Weights of a small masked image model: patch size [8, 8], width 384.
Rows from block 3 of a small masked image model, named by matrix and row number. Rows with one number within an expert belong to one neuron, the router's apart. Each number is 50 + 12 x the weight over its row's rms, rounded and kept within 0 to 99. All counts start at 0. After the name is the row's rms in percent of the matrix's.
Before each expert's rows are labels from the 100 images, of 14848, where the router gives the expert most weight on average: "colour at peak" is the nearest of a few named colours to the mean colour under the peak. Only what is clearly more common there than usual is listed. The data: photos with spoken descriptions (Open Images, Localized Narratives). In brackets: how many of the 100.
# router: router (model.blocks.3.mlp.router.weight, 4x384, trained with AdamW), inputs 64-127
# up: expert up (model.blocks.3.mlp.up, 4x192x384), inputs 64-127
# down: expert down (model.blocks.3.mlp.down, 4x384x192, transposed), outputs 64-127

# expert 2
colour at peak: black (100)
router.2 078:61 49 52 72 40 34 53 38 45 57 38 36 50 52 46 64 61 61 37 41 59 51 63 74 31 41 69 51 34 62 76 32 53 52 48 59 51 59 63 56 47 47 47 48 63 53 60 57 50 59 50 53 73 65 59 64 69 50 64 59 59 69 67 54
up.10 099:37 52 49 58 48 35 46 56 55 39 33 41 85 44 69 50 45 59 49 51 53 35 52 47 49 43 52 54 49 48 40 44 43 53 39 46 49 48 71 40 64 55 59 57 30 47 52 36 44 47 51 54 67 55 60 48 55 61 56 60 48 24 33 55
down.10 100:47 41 57 49 53 40 53 47 54 56 42 52 52 65 52 47 47 49 46 54 39 47 55 55 48 48 68 50 52 70 52 54 49 59 63 41 69 67 66 48 27 67 59 50 69 43 69 67 51 48 32 30 70 55 46 78 46 21 45 66 58 26 28 46
up.11 091:50 32 49 46 40 64 57 56 91 54 48 48 75 42 35 58 53 45 59 46 36 44 59 51 56 70 66 46 48 51 47 65 56 47 51 38 67 58 32 58 39 51 45 30 55 42 58 45 47 50 45 49 41 80 33 35 50 78 56 55 27 46 51 32
down.11 095:60 52 47 47 56 56 45 53 65 62 44 33 57 58 46 59 62 48 50 58 39 40 35 46 46 46 30 60 38 59 50 52 65 32 38 58 66 48 47 53 81 72 41 51 44 30 65 55 48 44 35 53 34 54 57 26 61 62 48 26 43 65 50 57
up.12 094:34 70 64 72 54 55 45 43 33 59 58 41 35 48 39 60 59 65 47 56 22 52 46 57 48 43 27 40 57 38 36 42 42 62 49 47 48 51 28 54 70 43 53 56 38 42 46 52 52 64 52 62 35 51 57 48 71 51 43 43 30 58 94 48
down.12 096:49 39 40 59 68 57 43 48 45 40 45 58 41 37 37 68 62 44 58 42 46 54 50 38 53 57 53 32 40 40 41 42 32 54 43 66 59 54 32 68 34 48 45 48 53 58 59 58 57 33 69 29 76 51 64 40 15 42 45 38 52 49 52 53
up.13 091:62 57 65 57 53 59 51 49 67 58 54 58 61 52 69 32 39 51 57 50 57 61 37 47 51 71 79 49 74 41 56 74 45 45 65 51 53 42 20 58 66 61 66 57 58 55 68 48 42 55 47 54 23 16 41 36 71 66 50 57 58 45 62 49
down.13 090:51 49 43 50 63 69 46 52 66 57 44 45 47 53 47 51 46 52 52 52 55 50 53 53 60 49 27 37 50 17 58 50 57 39 69 49 46 43 53 57 60 51 50 42 85 27 82 97 52 43 55 63 60 32 59 37 53 79 48 32 53 62 77 62
up.14 116:50 72 38 57 45 58 54 47 52 45 67 56 52 54 64 59 40 58 52 51 56 62 45 59 51 52 25 60 52 34 36 68 44 69 50 62 57 33 47 53 44 35 68 54 59 42 51 42 54 47 52 62 54 48 76 55 67 68 48 45 54 54 58 78
down.14 108:48 75 51 64 24 58 65 46 07 65 49 07 37 52 47 57 70 50 45 60 44 41 52 68 47 48 52 52 38 61 61 51 20 38 46 54 46 52 56 58 59 61 41 62 67 42 49 35 42 46 66 36 49 56 45 59 39 28 52 34 48 57 34 58
up.15 103:47 68 36 32 65 67 47 53 50 48 82 55 54 51 51 62 31 64 51 56 55 63 45 60 55 32 38 52 46 41 33 57 42 65 40 47 45 50 68 47 34 33 42 46 56 61 40 09 42 48 53 65 48 59 58 51 46 44 45 39 57 52 65 45
down.15 108:47 49 41 36 58 65 45 48 50 36 52 61 42 48 71 47 58 56 49 45 37 59 56 51 39 49 34 25 57 44 44 42 54 72 40 23 53 54 20 39 47 50 56 47 83 51 43 56 49 33 57 50 37 48 70 20 78 47 50 48 43 75 37 56
up.16 097:74 41 53 41 34 50 60 62 59 40 53 51 44 48 44 70 44 40 52 44 42 51 32 65 61 58 26 56 42 58 40 66 50 45 44 60 49 39 45 34 39 43 55 36 55 34 48 47 53 62 61 63 39 48 76 52 31 42 42 54 62 65 54 32
down.16 104:53 53 60 35 52 68 57 65 52 59 56 44 45 36 66 49 58 58 50 54 67 44 51 40 53 50 49 70 36 44 53 41 39 47 53 65 31 61 65 29 51 22 41 42 44 74 58 46 47 58 34 44 42 52 43 75 52 56 52 56 44 54 40 61
up.17 093:65 48 38 46 60 44 50 46 44 58 72 33 55 51 56 41 92 65 44 53 54 47 35 41 57 64 52 50 43 38 52 42 61 36 56 61 66 42 56 63 62 51 31 60 52 43 47 61 26 45 47 33 54 44 56 39 47 48 60 32 45 56 64 63
down.17 090:51 36 45 57 55 38 48 51 34 75 50 44 52 54 57 57 47 45 49 50 54 53 65 44 60 52 30 77 42 40 46 33 50 71 38 61 60 46 51 68 15 65 63 50 47 68 53 33 52 60 52 54 40 47 46 43 41 46 54 75 52 42 47 53
up.18 090:60 37 76 64 49 38 49 43 32 43 34 42 63 43 60 39 42 56 48 51 50 52 48 30 52 62 23 43 42 34 43 41 66 45 42 62 59 62 68 51 50 47 58 52 28 35 53 41 33 45 60 42 43 73 64 52 47 41 49 34 68 54 33 41
down.18 089:50 57 42 56 49 66 53 49 49 52 60 51 45 48 57 61 34 46 50 42 57 59 41 47 58 55 55 57 44 48 49 58 58 26 31 41 63 52 76 59 45 41 40 40 37 50 51 57 82 55 55 46 41 31 58 76 46 46 54 40 44 71 39 51
up.19 116:66 34 40 66 40 65 49 38 93 49 56 44 56 57 21 46 58 52 53 47 39 54 47 48 58 36 40 30 41 62 60 46 33 50 57 57 43 73 52 52 66 52 65 49 49 44 20 50 32 46 45 33 48 47 48 55 72 49 51 38 56 53 30 44
down.19 117:50 45 40 57 65 39 51 43 44 25 37 38 51 57 37 50 45 48 49 52 61 33 40 41 54 45 51 59 36 53 48 62 36 28 78 48 26 51 26 48 57 48 50 44 52 42 52 56 41 47 42 64 48 76 37 45 55 59 50 43 55 47 33 33
up.20 092:49 48 32 56 76 44 55 55 43 33 48 46 56 51 48 45 80 45 55 45 54 40 47 60 52 45 67 48 44 32 43 45 45 59 36 58 55 32 58 60 23 47 48 23 48 58 23 57 65 31 62 55 50 55 61 57 47 45 52 35 47 46 58 55
down.20 092:49 31 45 58 43 57 35 45 39 36 59 36 27 47 50 57 62 40 60 53 38 47 56 61 51 41 55 42 61 58 49 57 52 71 38 42 40 38 32 42 50 33 43 67 67 79 74 51 53 63 59 55 40 59 50 68 46 77 51 52 46 78 30 33
up.21 097:64 48 64 55 64 59 54 47 44 66 52 37 38 44 66 38 36 56 46 50 45 49 55 39 52 54 64 51 39 72 58 61 44 30 37 21 55 63 66 39 44 63 53 47 35 31 57 26 30 47 71 26 61 50 60 51 40 63 51 34 36 35 47 35
down.21 099:44 45 42 35 51 51 47 44 46 56 44 42 47 41 53 42 70 55 53 63 55 62 50 49 50 44 56 70 61 45 46 57 65 51 40 36 42 51 63 43 27 45 25 60 64 41 46 40 85 38 61 62 60 29 70 64 54 53 51 40 55 55 51 44

# expert 3
colour at peak: black (97)
router.3 075:56 67 54 67 46 78 53 62 63 58 59 58 46 37 77 61 38 57 41 60 44 46 49 55 55 48 69 33 32 69 54 69 36 31 37 37 42 31 21 36 63 55 44 46 29 66 60 59 66 56 53 53 57 41 43 45 47 41 47 59 60 48 58 67
up.10 095:58 57 62 33 65 31 52 60 42 53 57 46 45 45 59 42 75 51 54 46 47 58 39 44 52 66 63 43 41 90 66 38 44 55 61 41 55 43 54 69 47 54 50 40 62 35 60 51 59 67 63 49 69 69 40 49 52 34 35 07 47 49 38 41
down.10 092:47 38 40 53 51 55 55 56 61 52 50 31 26 43 62 48 52 50 56 50 30 71 42 56 47 55 57 68 47 64 49 55 51 66 62 56 49 55 31 50 33 55 40 55 50 36 50 38 48 35 79 78 50 39 29 61 69 34 46 49 53 26 37 41
up.11 097:22 30 69 55 37 64 53 55 50 47 41 64 65 54 50 37 25 42 53 62 84 45 39 87 53 19 36 63 58 36 38 77 42 47 62 28 48 36 52 39 24 53 48 43 42 31 48 49 30 34 49 45 44 43 31 67 43 45 48 40 37 52 59 52
down.11 098:55 68 56 49 50 59 50 53 38 59 60 46 31 54 57 56 36 55 44 52 59 69 52 52 52 61 72 65 51 65 53 57 43 48 52 38 40 40 29 50 69 61 56 43 36 61 46 81 44 37 39 59 60 68 33 63 43 23 47 56 58 79 27 40
up.12 094:54 66 31 51 32 49 50 51 46 41 55 48 47 50 44 20 58 58 52 49 50 49 51 41 44 80 27 38 52 70 38 54 41 57 49 56 61 46 53 52 21 51 52 45 57 39 44 57 34 52 52 58 55 65 54 71 41 55 55 52 58 39 72 56
down.12 092:46 58 67 47 46 42 54 45 69 36 43 48 41 38 59 44 64 44 56 57 56 79 47 47 56 58 52 42 54 63 59 56 56 59 38 41 43 68 30 48 49 49 41 71 58 58 46 37 51 66 42 00 51 67 37 43 49 36 50 41 49 47 69 61
up.13 101:43 62 85 40 42 47 54 53 23 49 71 64 55 50 36 68 25 59 54 49 46 68 45 38 49 46 07 38 48 52 70 26 32 54 58 45 40 30 25 53 67 58 66 62 46 67 35 43 40 50 29 37 47 58 37 61 33 42 66 50 64 89 71 49
down.13 104:47 50 30 35 57 75 52 54 64 68 55 67 46 51 35 42 53 51 53 46 58 54 66 51 52 48 65 52 49 76 47 53 68 24 40 64 49 53 58 40 19 44 60 33 62 27 68 46 65 42 41 10 31 51 54 50 38 42 54 50 26 47 50 62
up.14 101:42 52 70 50 89 61 50 54 40 64 37 58 20 55 48 46 35 83 53 51 43 47 62 45 42 60 60 52 52 52 56 59 55 44 32 43 60 43 31 57 51 59 49 62 44 44 45 34 52 52 49 42 39 62 38 31 47 74 48 54 44 45 43 37
down.14 100:50 47 55 58 45 56 43 47 42 45 56 37 41 59 55 57 29 49 44 55 37 41 40 53 44 51 55 65 53 68 61 54 40 32 47 41 77 65 51 29 39 54 54 55 68 48 46 58 87 40 55 71 49 77 38 61 56 45 47 52 53 49 78 30
up.15 069:53 39 50 57 71 38 57 48 51 59 62 42 45 52 46 56 40 51 54 63 25 77 48 49 55 68 72 42 47 45 60 50 57 48 41 40 47 53 62 49 46 38 44 48 45 40 53 58 50 37 68 55 53 43 46 37 44 36 46 64 59 52 51 41
down.15 089:54 64 54 64 66 47 58 37 43 68 61 44 75 40 44 55 48 49 49 58 27 54 40 59 58 55 47 58 54 48 58 68 54 43 35 63 57 26 61 41 67 45 23 08 35 56 66 78 46 26 56 46 49 39 54 45 53 64 50 49 27 48 48 34
up.16 115:44 58 78 44 48 49 48 50 34 56 49 40 38 50 43 35 54 53 53 58 44 43 56 48 57 63 58 47 51 41 43 64 57 50 57 46 44 47 69 36 45 59 47 60 67 40 59 42 64 61 27 44 35 34 54 52 61 66 50 79 26 64 23 36
down.16 120:56 44 53 46 55 47 51 44 16 53 47 38 41 58 65 48 55 53 53 44 40 50 53 49 49 47 61 80 44 58 57 34 62 69 31 53 44 44 42 43 50 48 56 55 42 52 55 36 41 43 50 77 42 43 68 25 53 62 54 46 66 72 44 64
up.17 094:58 80 55 45 44 44 53 45 57 63 56 36 44 52 47 47 39 46 54 54 66 47 55 54 50 45 63 69 54 38 43 48 42 40 66 44 46 51 66 61 67 61 44 78 41 15 39 55 35 47 59 57 40 39 46 53 63 64 42 67 78 40 34 22
down.17 094:57 47 45 47 49 45 57 54 42 45 42 42 35 56 48 49 59 66 42 48 53 48 50 51 42 48 63 42 51 77 45 32 45 40 39 66 46 54 31 34 22 56 38 60 43 69 50 44 67 45 84 62 56 40 40 38 39 64 45 49 69 72 45 57
up.18 114:54 37 39 68 39 38 53 53 28 51 49 40 66 51 64 51 69 58 51 55 68 75 55 63 52 50 44 53 54 60 47 57 39 35 54 44 46 58 50 27 57 31 68 53 37 60 23 45 47 47 47 67 59 55 62 61 46 52 42 47 20 27 22 80
down.18 112:52 62 62 48 32 51 61 49 57 63 44 58 57 61 54 40 57 44 44 46 64 53 45 54 58 53 62 58 53 45 37 50 60 53 59 56 47 53 54 59 70 43 50 61 57 66 40 49 39 53 53 14 61 45 60 39 31 31 50 22 32 62 34 65
up.19 089:51 58 54 57 43 48 54 54 36 48 41 30 36 48 44 63 51 91 48 47 64 49 61 59 50 49 36 57 37 56 41 67 53 60 53 59 55 14 54 66 46 61 74 62 57 30 31 57 56 42 43 36 57 49 47 27 57 49 55 39 60 36 42 49
down.19 095:46 73 47 51 65 75 42 44 31 41 50 47 47 51 65 57 51 47 50 43 46 52 51 32 56 42 45 49 45 36 47 66 69 43 57 35 58 61 55 26 58 44 40 45 38 51 63 43 43 58 52 69 48 46 40 58 62 37 45 59 57 43 48 29
up.20 103:52 36 31 62 48 51 50 49 88 66 46 56 74 52 64 47 31 20 52 54 60 48 48 45 52 55 54 39 48 38 43 67 43 56 57 48 38 74 52 45 55 58 60 54 46 63 66 47 36 40 62 55 46 58 52 41 35 58 32 22 45 68 34 66
down.20 100:56 48 57 50 50 64 52 48 56 29 52 45 34 31 47 36 65 47 54 42 55 28 45 48 43 55 52 42 53 31 44 46 46 65 42 60 50 37 55 51 56 72 32 50 58 46 54 53 37 38 44 58 30 53 79 41 83 64 42 64 70 45 41 48
up.21 077:57 52 38 49 56 45 48 32 48 59 70 60 61 52 77 57 60 49 47 56 47 62 55 64 51 48 72 58 24 58 55 64 54 53 41 32 54 65 52 59 61 61 51 57 44 37 15 36 72 67 28 73 37 81 42 71 62 68 46 48 61 41 54 64
down.21 093:53 70 43 61 41 35 50 43 32 59 43 42 47 58 41 74 52 52 40 51 43 55 64 54 56 48 47 68 50 42 58 22 48 68 50 42 46 52 45 58 43 43 49 55 42 57 46 59 46 44 40 46 65 62 28 68 63 65 49 50 49 65 39 23

# expert 0
colour at peak: black (94)
router.0 085:45 30 51 43 57 43 50 56 49 46 53 60 68 55 47 51 62 56 41 40 45 53 49 40 68 60 27 59 68 35 43 56 70 64 67 62 51 63 59 64 52 57 63 56 63 55 62 54 53 63 64 56 58 54 62 54 60 72 62 51 52 66 47 46
up.10 112:50 33 48 40 45 40 50 56 29 47 55 50 45 48 46 31 45 50 51 52 47 58 40 67 53 62 35 66 47 36 59 39 60 46 38 49 41 72 44 59 63 33 49 51 57 63 59 54 30 49 26 49 43 49 55 63 68 67 54 50 32 46 61 53
down.10 102:53 48 67 56 43 37 45 46 45 45 49 42 34 53 61 57 78 56 45 52 53 75 58 60 56 54 50 53 41 50 65 51 63 23 55 59 46 42 51 45 55 45 56 76 38 50 55 43 36 50 45 58 34 45 49 91 29 50 48 73 51 36 44 65
up.11 096:49 69 27 49 46 28 54 51 43 58 53 36 48 49 34 47 46 46 56 60 41 34 68 31 54 83 45 42 59 99 36 39 88 20 36 58 73 72 52 49 36 61 49 54 46 40 58 71 58 57 65 46 59 49 43 28 56 62 47 63 45 44 64 55
down.11 094:55 38 63 52 40 44 49 52 58 59 57 62 33 47 37 50 57 55 44 62 53 41 46 53 42 44 32 50 46 95 45 42 83 97 71 55 72 54 48 50 48 55 34 69 44 34 54 67 53 53 36 63 58 53 28 55 33 79 50 42 48 58 61 60
up.12 065:53 44 31 48 35 48 52 56 33 38 51 70 48 60 41 41 31 64 54 52 37 54 39 75 52 55 31 29 72 26 51 78 53 51 46 41 67 59 48 54 32 49 64 29 45 30 29 65 44 46 55 71 41 35 33 66 50 67 52 47 23 59 63 47
down.12 084:39 63 51 56 53 28 61 53 46 31 43 42 64 61 53 54 55 43 45 53 61 55 51 55 55 44 40 62 58 68 59 41 35 46 44 53 61 52 65 61 40 45 55 37 34 46 61 75 28 66 43 37 32 39 36 45 69 62 43 37 39 70 43 31
up.13 095:65 47 69 31 54 65 55 56 46 62 52 51 36 51 54 51 40 47 51 53 67 63 60 58 57 37 38 35 37 45 57 63 80 52 59 56 61 48 46 54 38 45 67 51 47 32 48 39 73 60 65 50 43 55 67 59 43 62 40 06 65 58 57 61
down.13 102:49 56 51 72 45 42 57 54 33 45 53 53 44 51 46 60 49 47 45 54 60 61 54 46 45 48 44 62 49 51 38 41 70 62 36 47 41 54 76 61 68 64 69 27 56 39 67 34 73 46 54 66 57 66 34 68 33 39 59 67 42 28 74 63
up.14 113:37 42 56 18 46 44 48 54 36 52 34 62 62 47 64 72 68 44 47 48 32 60 26 66 43 36 49 42 60 59 60 60 51 64 53 38 38 61 47 53 45 46 37 57 46 35 52 43 51 50 62 56 48 31 60 66 45 36 43 19 53 43 64 39
down.14 112:63 43 56 32 40 36 45 48 42 31 45 48 64 30 39 68 55 52 52 54 34 49 41 60 48 57 50 62 48 39 68 35 48 47 50 45 50 53 58 51 67 49 47 50 55 27 56 46 64 43 45 32 83 44 54 48 62 48 48 31 48 40 48 41
up.15 100:64 81 60 51 50 45 45 39 42 45 55 29 42 50 30 19 73 58 51 58 68 50 42 45 47 40 26 62 59 49 39 46 63 49 56 64 47 31 60 56 48 18 52 51 56 57 70 57 39 61 37 58 51 25 53 54 61 63 67 78 56 44 51 33
down.15 101:48 51 59 62 58 75 41 45 46 54 52 30 46 45 52 52 20 49 66 46 70 46 64 45 48 56 37 63 67 48 66 40 38 55 36 52 33 42 19 59 47 62 70 61 38 43 63 48 52 66 52 42 40 41 71 46 32 44 55 59 45 28 40 47
up.16 106:32 49 82 55 61 42 51 54 39 65 57 58 29 50 26 29 53 30 49 56 43 59 46 67 48 66 42 44 49 61 50 37 54 31 46 52 57 53 70 56 43 52 67 33 51 52 51 40 61 47 53 55 55 67 46 52 73 55 60 41 60 42 48 36
down.16 100:56 48 50 40 52 50 48 46 45 47 57 61 63 40 60 39 82 43 46 47 44 63 45 53 50 46 57 46 46 66 62 31 53 65 53 64 40 46 56 64 33 38 39 70 50 51 61 48 61 47 68 49 41 28 62 43 24 61 45 30 41 52 46 57
up.17 099:52 57 48 60 33 52 52 52 49 40 47 25 55 47 88 49 60 55 52 44 49 70 40 74 56 34 81 62 53 41 29 55 42 26 63 48 44 63 43 49 31 42 57 51 44 71 48 50 51 52 48 39 43 57 19 53 38 62 51 50 60 45 57 62
down.17 095:45 45 50 51 34 66 63 54 33 38 49 62 78 50 56 58 59 53 52 42 42 61 46 47 63 64 44 54 55 54 33 43 50 50 33 54 53 61 57 52 62 42 38 52 32 47 57 50 45 63 59 65 32 36 57 46 69 42 48 47 38 57 56 54
up.18 109:30 22 49 37 53 55 49 62 68 55 29 56 47 46 65 40 66 62 50 48 52 72 45 47 49 46 44 53 48 39 67 26 44 65 57 54 59 54 51 47 56 41 69 27 61 70 27 47 55 41 45 35 52 61 49 57 37 58 64 44 64 57 47 57
down.18 113:43 65 53 56 51 36 57 46 63 35 47 55 53 63 43 52 37 54 50 48 54 45 57 44 49 50 28 37 60 43 51 42 56 46 58 73 50 52 55 45 56 61 40 31 47 70 39 56 51 42 55 76 38 44 35 61 49 38 46 46 47 55 44 63
up.19 091:53 17 53 44 23 74 53 47 63 40 55 68 63 53 55 37 36 68 53 58 67 56 39 69 55 60 32 53 57 20 37 57 38 57 48 45 42 69 84 41 45 27 31 34 44 63 52 34 35 48 42 14 53 49 44 68 33 64 34 61 49 50 49 42
down.19 097:57 52 43 46 49 63 54 51 67 65 50 60 52 63 43 50 73 38 54 50 44 47 54 60 57 47 49 48 50 43 60 54 64 68 67 38 47 54 55 44 60 49 48 38 58 52 52 32 53 62 50 39 40 67 40 60 59 48 49 46 59 65 57 55
up.20 111:51 51 48 71 55 39 55 44 55 56 76 35 63 58 44 48 42 30 59 49 36 48 42 44 51 69 31 44 65 34 41 27 52 29 42 42 48 44 56 52 62 44 47 37 56 41 46 42 47 47 63 41 71 51 38 62 49 61 47 86 37 65 32 53
down.20 120:53 51 54 43 34 65 61 45 30 49 48 31 39 59 55 39 40 63 51 62 66 53 38 59 52 48 34 47 50 63 56 63 62 65 56 40 52 41 36 57 15 62 29 69 54 66 60 39 56 70 52 43 58 39 50 41 53 33 53 64 39 42 54 60
up.21 114:44 31 58 55 55 27 48 51 30 33 31 60 63 52 52 41 86 53 53 55 70 43 39 57 53 28 41 54 61 43 58 55 50 73 61 55 56 55 39 52 80 57 63 34 15 42 55 46 43 64 48 48 58 56 65 53 45 57 46 70 40 31 28 62
down.21 110:52 42 39 44 61 37 65 47 63 69 49 54 44 37 50 51 38 43 54 37 49 60 51 65 56 55 24 66 39 70 49 56 68 68 37 53 51 58 39 46 51 56 55 48 35 40 65 21 70 43 44 44 66 57 56 67 46 68 54 57 44 66 19 55

# expert 1
colour at peak: pink (28)
router.1 145:53 51 46 44 73 59 39 43 52 56 47 56 53 42 52 58 46 42 47 49 61 61 41 53 59 42 54 75 45 48 45 63 48 50 55 51 53 55 55 45 45 58 61 68 58 49 42 50 47 46 51 56 07 58 51 51 38 58 47 50 53 37 43 54
up.10 101:53 58 51 40 64 47 48 40 44 53 51 54 64 47 32 48 65 61 57 58 63 49 54 59 28 47 57 40 44 44 52 41 60 69 69 61 62 43 50 58 39 59 40 45 66 38 57 60 72 40 42 69 33 58 56 34 73 60 53 73 26 53 72 29
down.10 116:52 40 54 53 56 43 46 49 42 46 54 65 62 43 40 51 25 42 50 57 63 44 56 50 48 54 46 46 50 58 39 63 38 49 58 25 61 57 68 55 31 46 55 34 37 53 51 37 65 67 67 45 74 52 32 35 38 50 45 54 57 19 43 57
up.11 091:49 85 60 62 41 47 39 53 39 57 68 41 63 53 53 48 67 56 43 51 62 50 49 73 67 43 42 59 51 46 67 48 45 51 60 48 60 57 24 57 40 64 57 61 51 56 63 42 22 70 56 45 37 39 19 41 21 43 51 34 45 60 32 45
down.11 091:61 52 65 45 61 56 42 50 51 39 49 40 62 46 50 52 47 46 49 45 66 40 56 62 47 51 42 59 51 34 59 43 47 57 34 51 89 42 45 60 47 32 51 43 40 43 62 58 88 59 56 55 34 47 44 19 73 57 62 79 45 61 28 44
up.12 085:60 49 37 62 23 48 70 57 52 40 66 59 50 49 47 32 24 52 39 35 58 62 65 60 45 73 40 37 72 51 50 21 48 63 45 57 66 45 55 59 60 54 50 68 39 47 57 15 42 45 56 35 47 46 41 45 74 54 42 55 57 36 48 43
down.12 088:49 39 43 54 59 47 46 56 41 49 53 45 47 49 60 36 62 45 51 51 68 63 51 51 38 48 56 58 52 33 41 56 41 49 67 53 40 58 53 30 57 62 66 32 62 65 75 88 46 46 43 23 53 49 41 59 45 34 46 47 51 61 58 68
up.13 116:66 43 56 37 69 29 44 50 51 58 21 48 54 42 44 50 55 59 54 46 41 57 63 64 66 54 66 51 25 29 49 51 45 58 46 57 51 67 51 58 30 69 53 32 26 64 52 41 54 55 74 51 57 54 58 20 63 41 47 60 37 47 67 63
down.13 102:47 41 55 39 42 55 48 48 65 61 50 48 57 48 57 53 51 49 52 46 64 33 52 47 53 50 45 68 46 38 48 55 53 48 50 48 24 63 33 47 79 46 55 75 70 42 53 56 41 56 71 39 51 62 52 13 47 59 50 20 62 48 31 42
up.14 107:61 52 48 47 49 49 54 55 62 35 28 54 27 56 57 50 36 37 36 50 42 55 42 35 49 48 43 43 50 37 41 39 56 51 47 48 41 54 60 38 56 42 52 34 38 52 68 55 63 41 37 55 36 42 70 54 45 37 32 61 57 52 54 40
down.14 104:45 59 52 57 25 64 52 51 35 52 51 39 54 57 44 59 42 57 49 45 45 55 51 51 50 41 47 72 40 23 62 45 57 46 22 55 61 51 38 46 60 58 54 52 58 42 69 29 50 42 48 61 26 49 55 53 55 17 53 56 41 53 51 65
up.15 090:32 33 46 50 56 27 43 46 51 43 54 48 66 56 42 52 54 41 58 43 69 55 50 36 66 59 62 46 43 74 71 41 57 25 53 43 65 56 48 53 57 55 56 53 41 58 25 58 59 51 67 42 73 58 50 52 49 56 41 44 52 40 27 60
down.15 104:52 34 61 51 52 26 52 50 51 45 52 57 64 45 44 58 42 59 47 53 46 47 49 49 52 49 55 35 48 51 55 68 72 24 19 49 51 45 39 66 31 45 61 56 61 56 46 56 55 58 53 32 74 21 58 46 47 54 46 59 51 58 55 37
up.16 108:40 43 74 55 64 51 56 43 31 56 28 44 42 44 45 73 40 68 58 51 36 47 40 28 59 63 53 44 59 54 70 64 73 43 53 54 50 58 27 65 61 49 61 47 60 56 50 68 54 46 57 31 54 43 56 40 61 42 24 47 55 51 47 47
down.16 108:49 39 54 48 38 72 50 48 62 10 53 45 32 51 49 57 55 54 51 51 44 41 53 57 53 49 65 52 43 37 50 44 50 49 46 53 53 52 48 28 53 52 44 53 52 65 49 42 45 48 80 71 37 44 53 50 53 41 47 38 50 59 40 53
up.17 097:55 67 42 53 54 57 58 42 54 65 53 59 31 37 42 41 20 38 45 40 68 41 68 54 39 59 46 53 51 20 46 49 41 58 50 47 54 62 45 59 44 47 42 40 55 39 60 41 45 48 50 47 42 45 61 52 49 63 45 45 35 76 68 42
down.17 090:43 25 41 57 50 46 53 51 49 29 58 46 41 54 57 42 66 41 45 58 50 63 45 39 50 47 26 67 47 04 53 36 54 76 56 49 59 51 40 32 58 51 56 57 60 73 43 29 33 45 54 54 48 63 49 42 56 71 44 66 50 54 60 50
up.18 104:36 18 37 36 36 58 49 45 47 44 47 27 53 47 47 38 42 60 66 57 42 54 65 49 40 57 44 48 35 45 62 65 34 61 60 66 45 55 39 55 47 48 48 27 38 56 41 56 54 49 48 60 61 63 52 24 52 59 50 51 50 66 47 46
down.18 099:52 63 53 43 38 47 49 49 60 58 46 46 61 49 47 54 26 46 49 48 45 64 50 53 50 49 30 80 53 70 46 51 48 52 47 64 53 62 56 44 53 52 45 63 30 58 56 48 73 49 36 50 33 42 57 75 47 33 51 87 53 74 69 54
up.19 096:50 58 64 48 65 42 58 51 70 50 40 50 25 47 43 33 53 69 53 43 77 55 42 45 56 79 77 50 39 25 56 62 56 64 57 56 81 44 30 61 62 56 49 56 52 42 49 66 38 67 58 38 63 45 56 66 49 46 63 44 51 52 49 68
down.19 092:48 49 15 52 58 50 46 59 34 41 49 47 59 44 49 41 47 46 54 54 53 51 53 43 49 51 49 60 52 21 25 35 44 47 41 60 40 43 50 40 34 76 61 37 65 36 50 25 24 51 74 52 61 61 23 49 57 24 50 22 44 42 41 54
up.20 099:43 52 56 40 39 50 57 47 22 49 43 44 46 53 44 53 64 39 36 35 61 38 35 54 53 42 54 42 45 45 63 52 59 42 58 44 32 40 36 42 67 63 48 60 67 68 42 74 70 62 38 70 40 52 64 51 54 43 42 52 57 61 35 59
down.20 086:44 34 54 36 76 48 62 56 82 39 55 52 42 52 52 47 12 55 46 43 50 57 49 62 55 53 41 39 52 54 45 56 50 71 57 47 31 43 55 38 42 69 62 56 55 21 40 26 55 53 56 75 52 63 38 46 61 49 48 47 55 46 73 47
up.21 102:53 37 45 52 44 60 50 45 36 39 47 45 47 37 65 73 71 48 52 53 50 40 69 58 34 45 37 57 60 68 34 54 46 61 32 47 34 51 66 49 52 36 30 50 47 40 40 67 45 57 37 22 50 48 48 69 45 54 53 30 60 51 62 51
down.21 097:54 61 21 41 55 51 59 50 38 45 47 59 48 46 49 50 63 53 51 63 54 42 44 46 57 43 68 79 44 74 59 53 62 52 64 51 54 55 53 64 75 43 58 55 38 32 50 07 65 50 39 46 57 57 62 46 30 68 46 40 62 52 70 30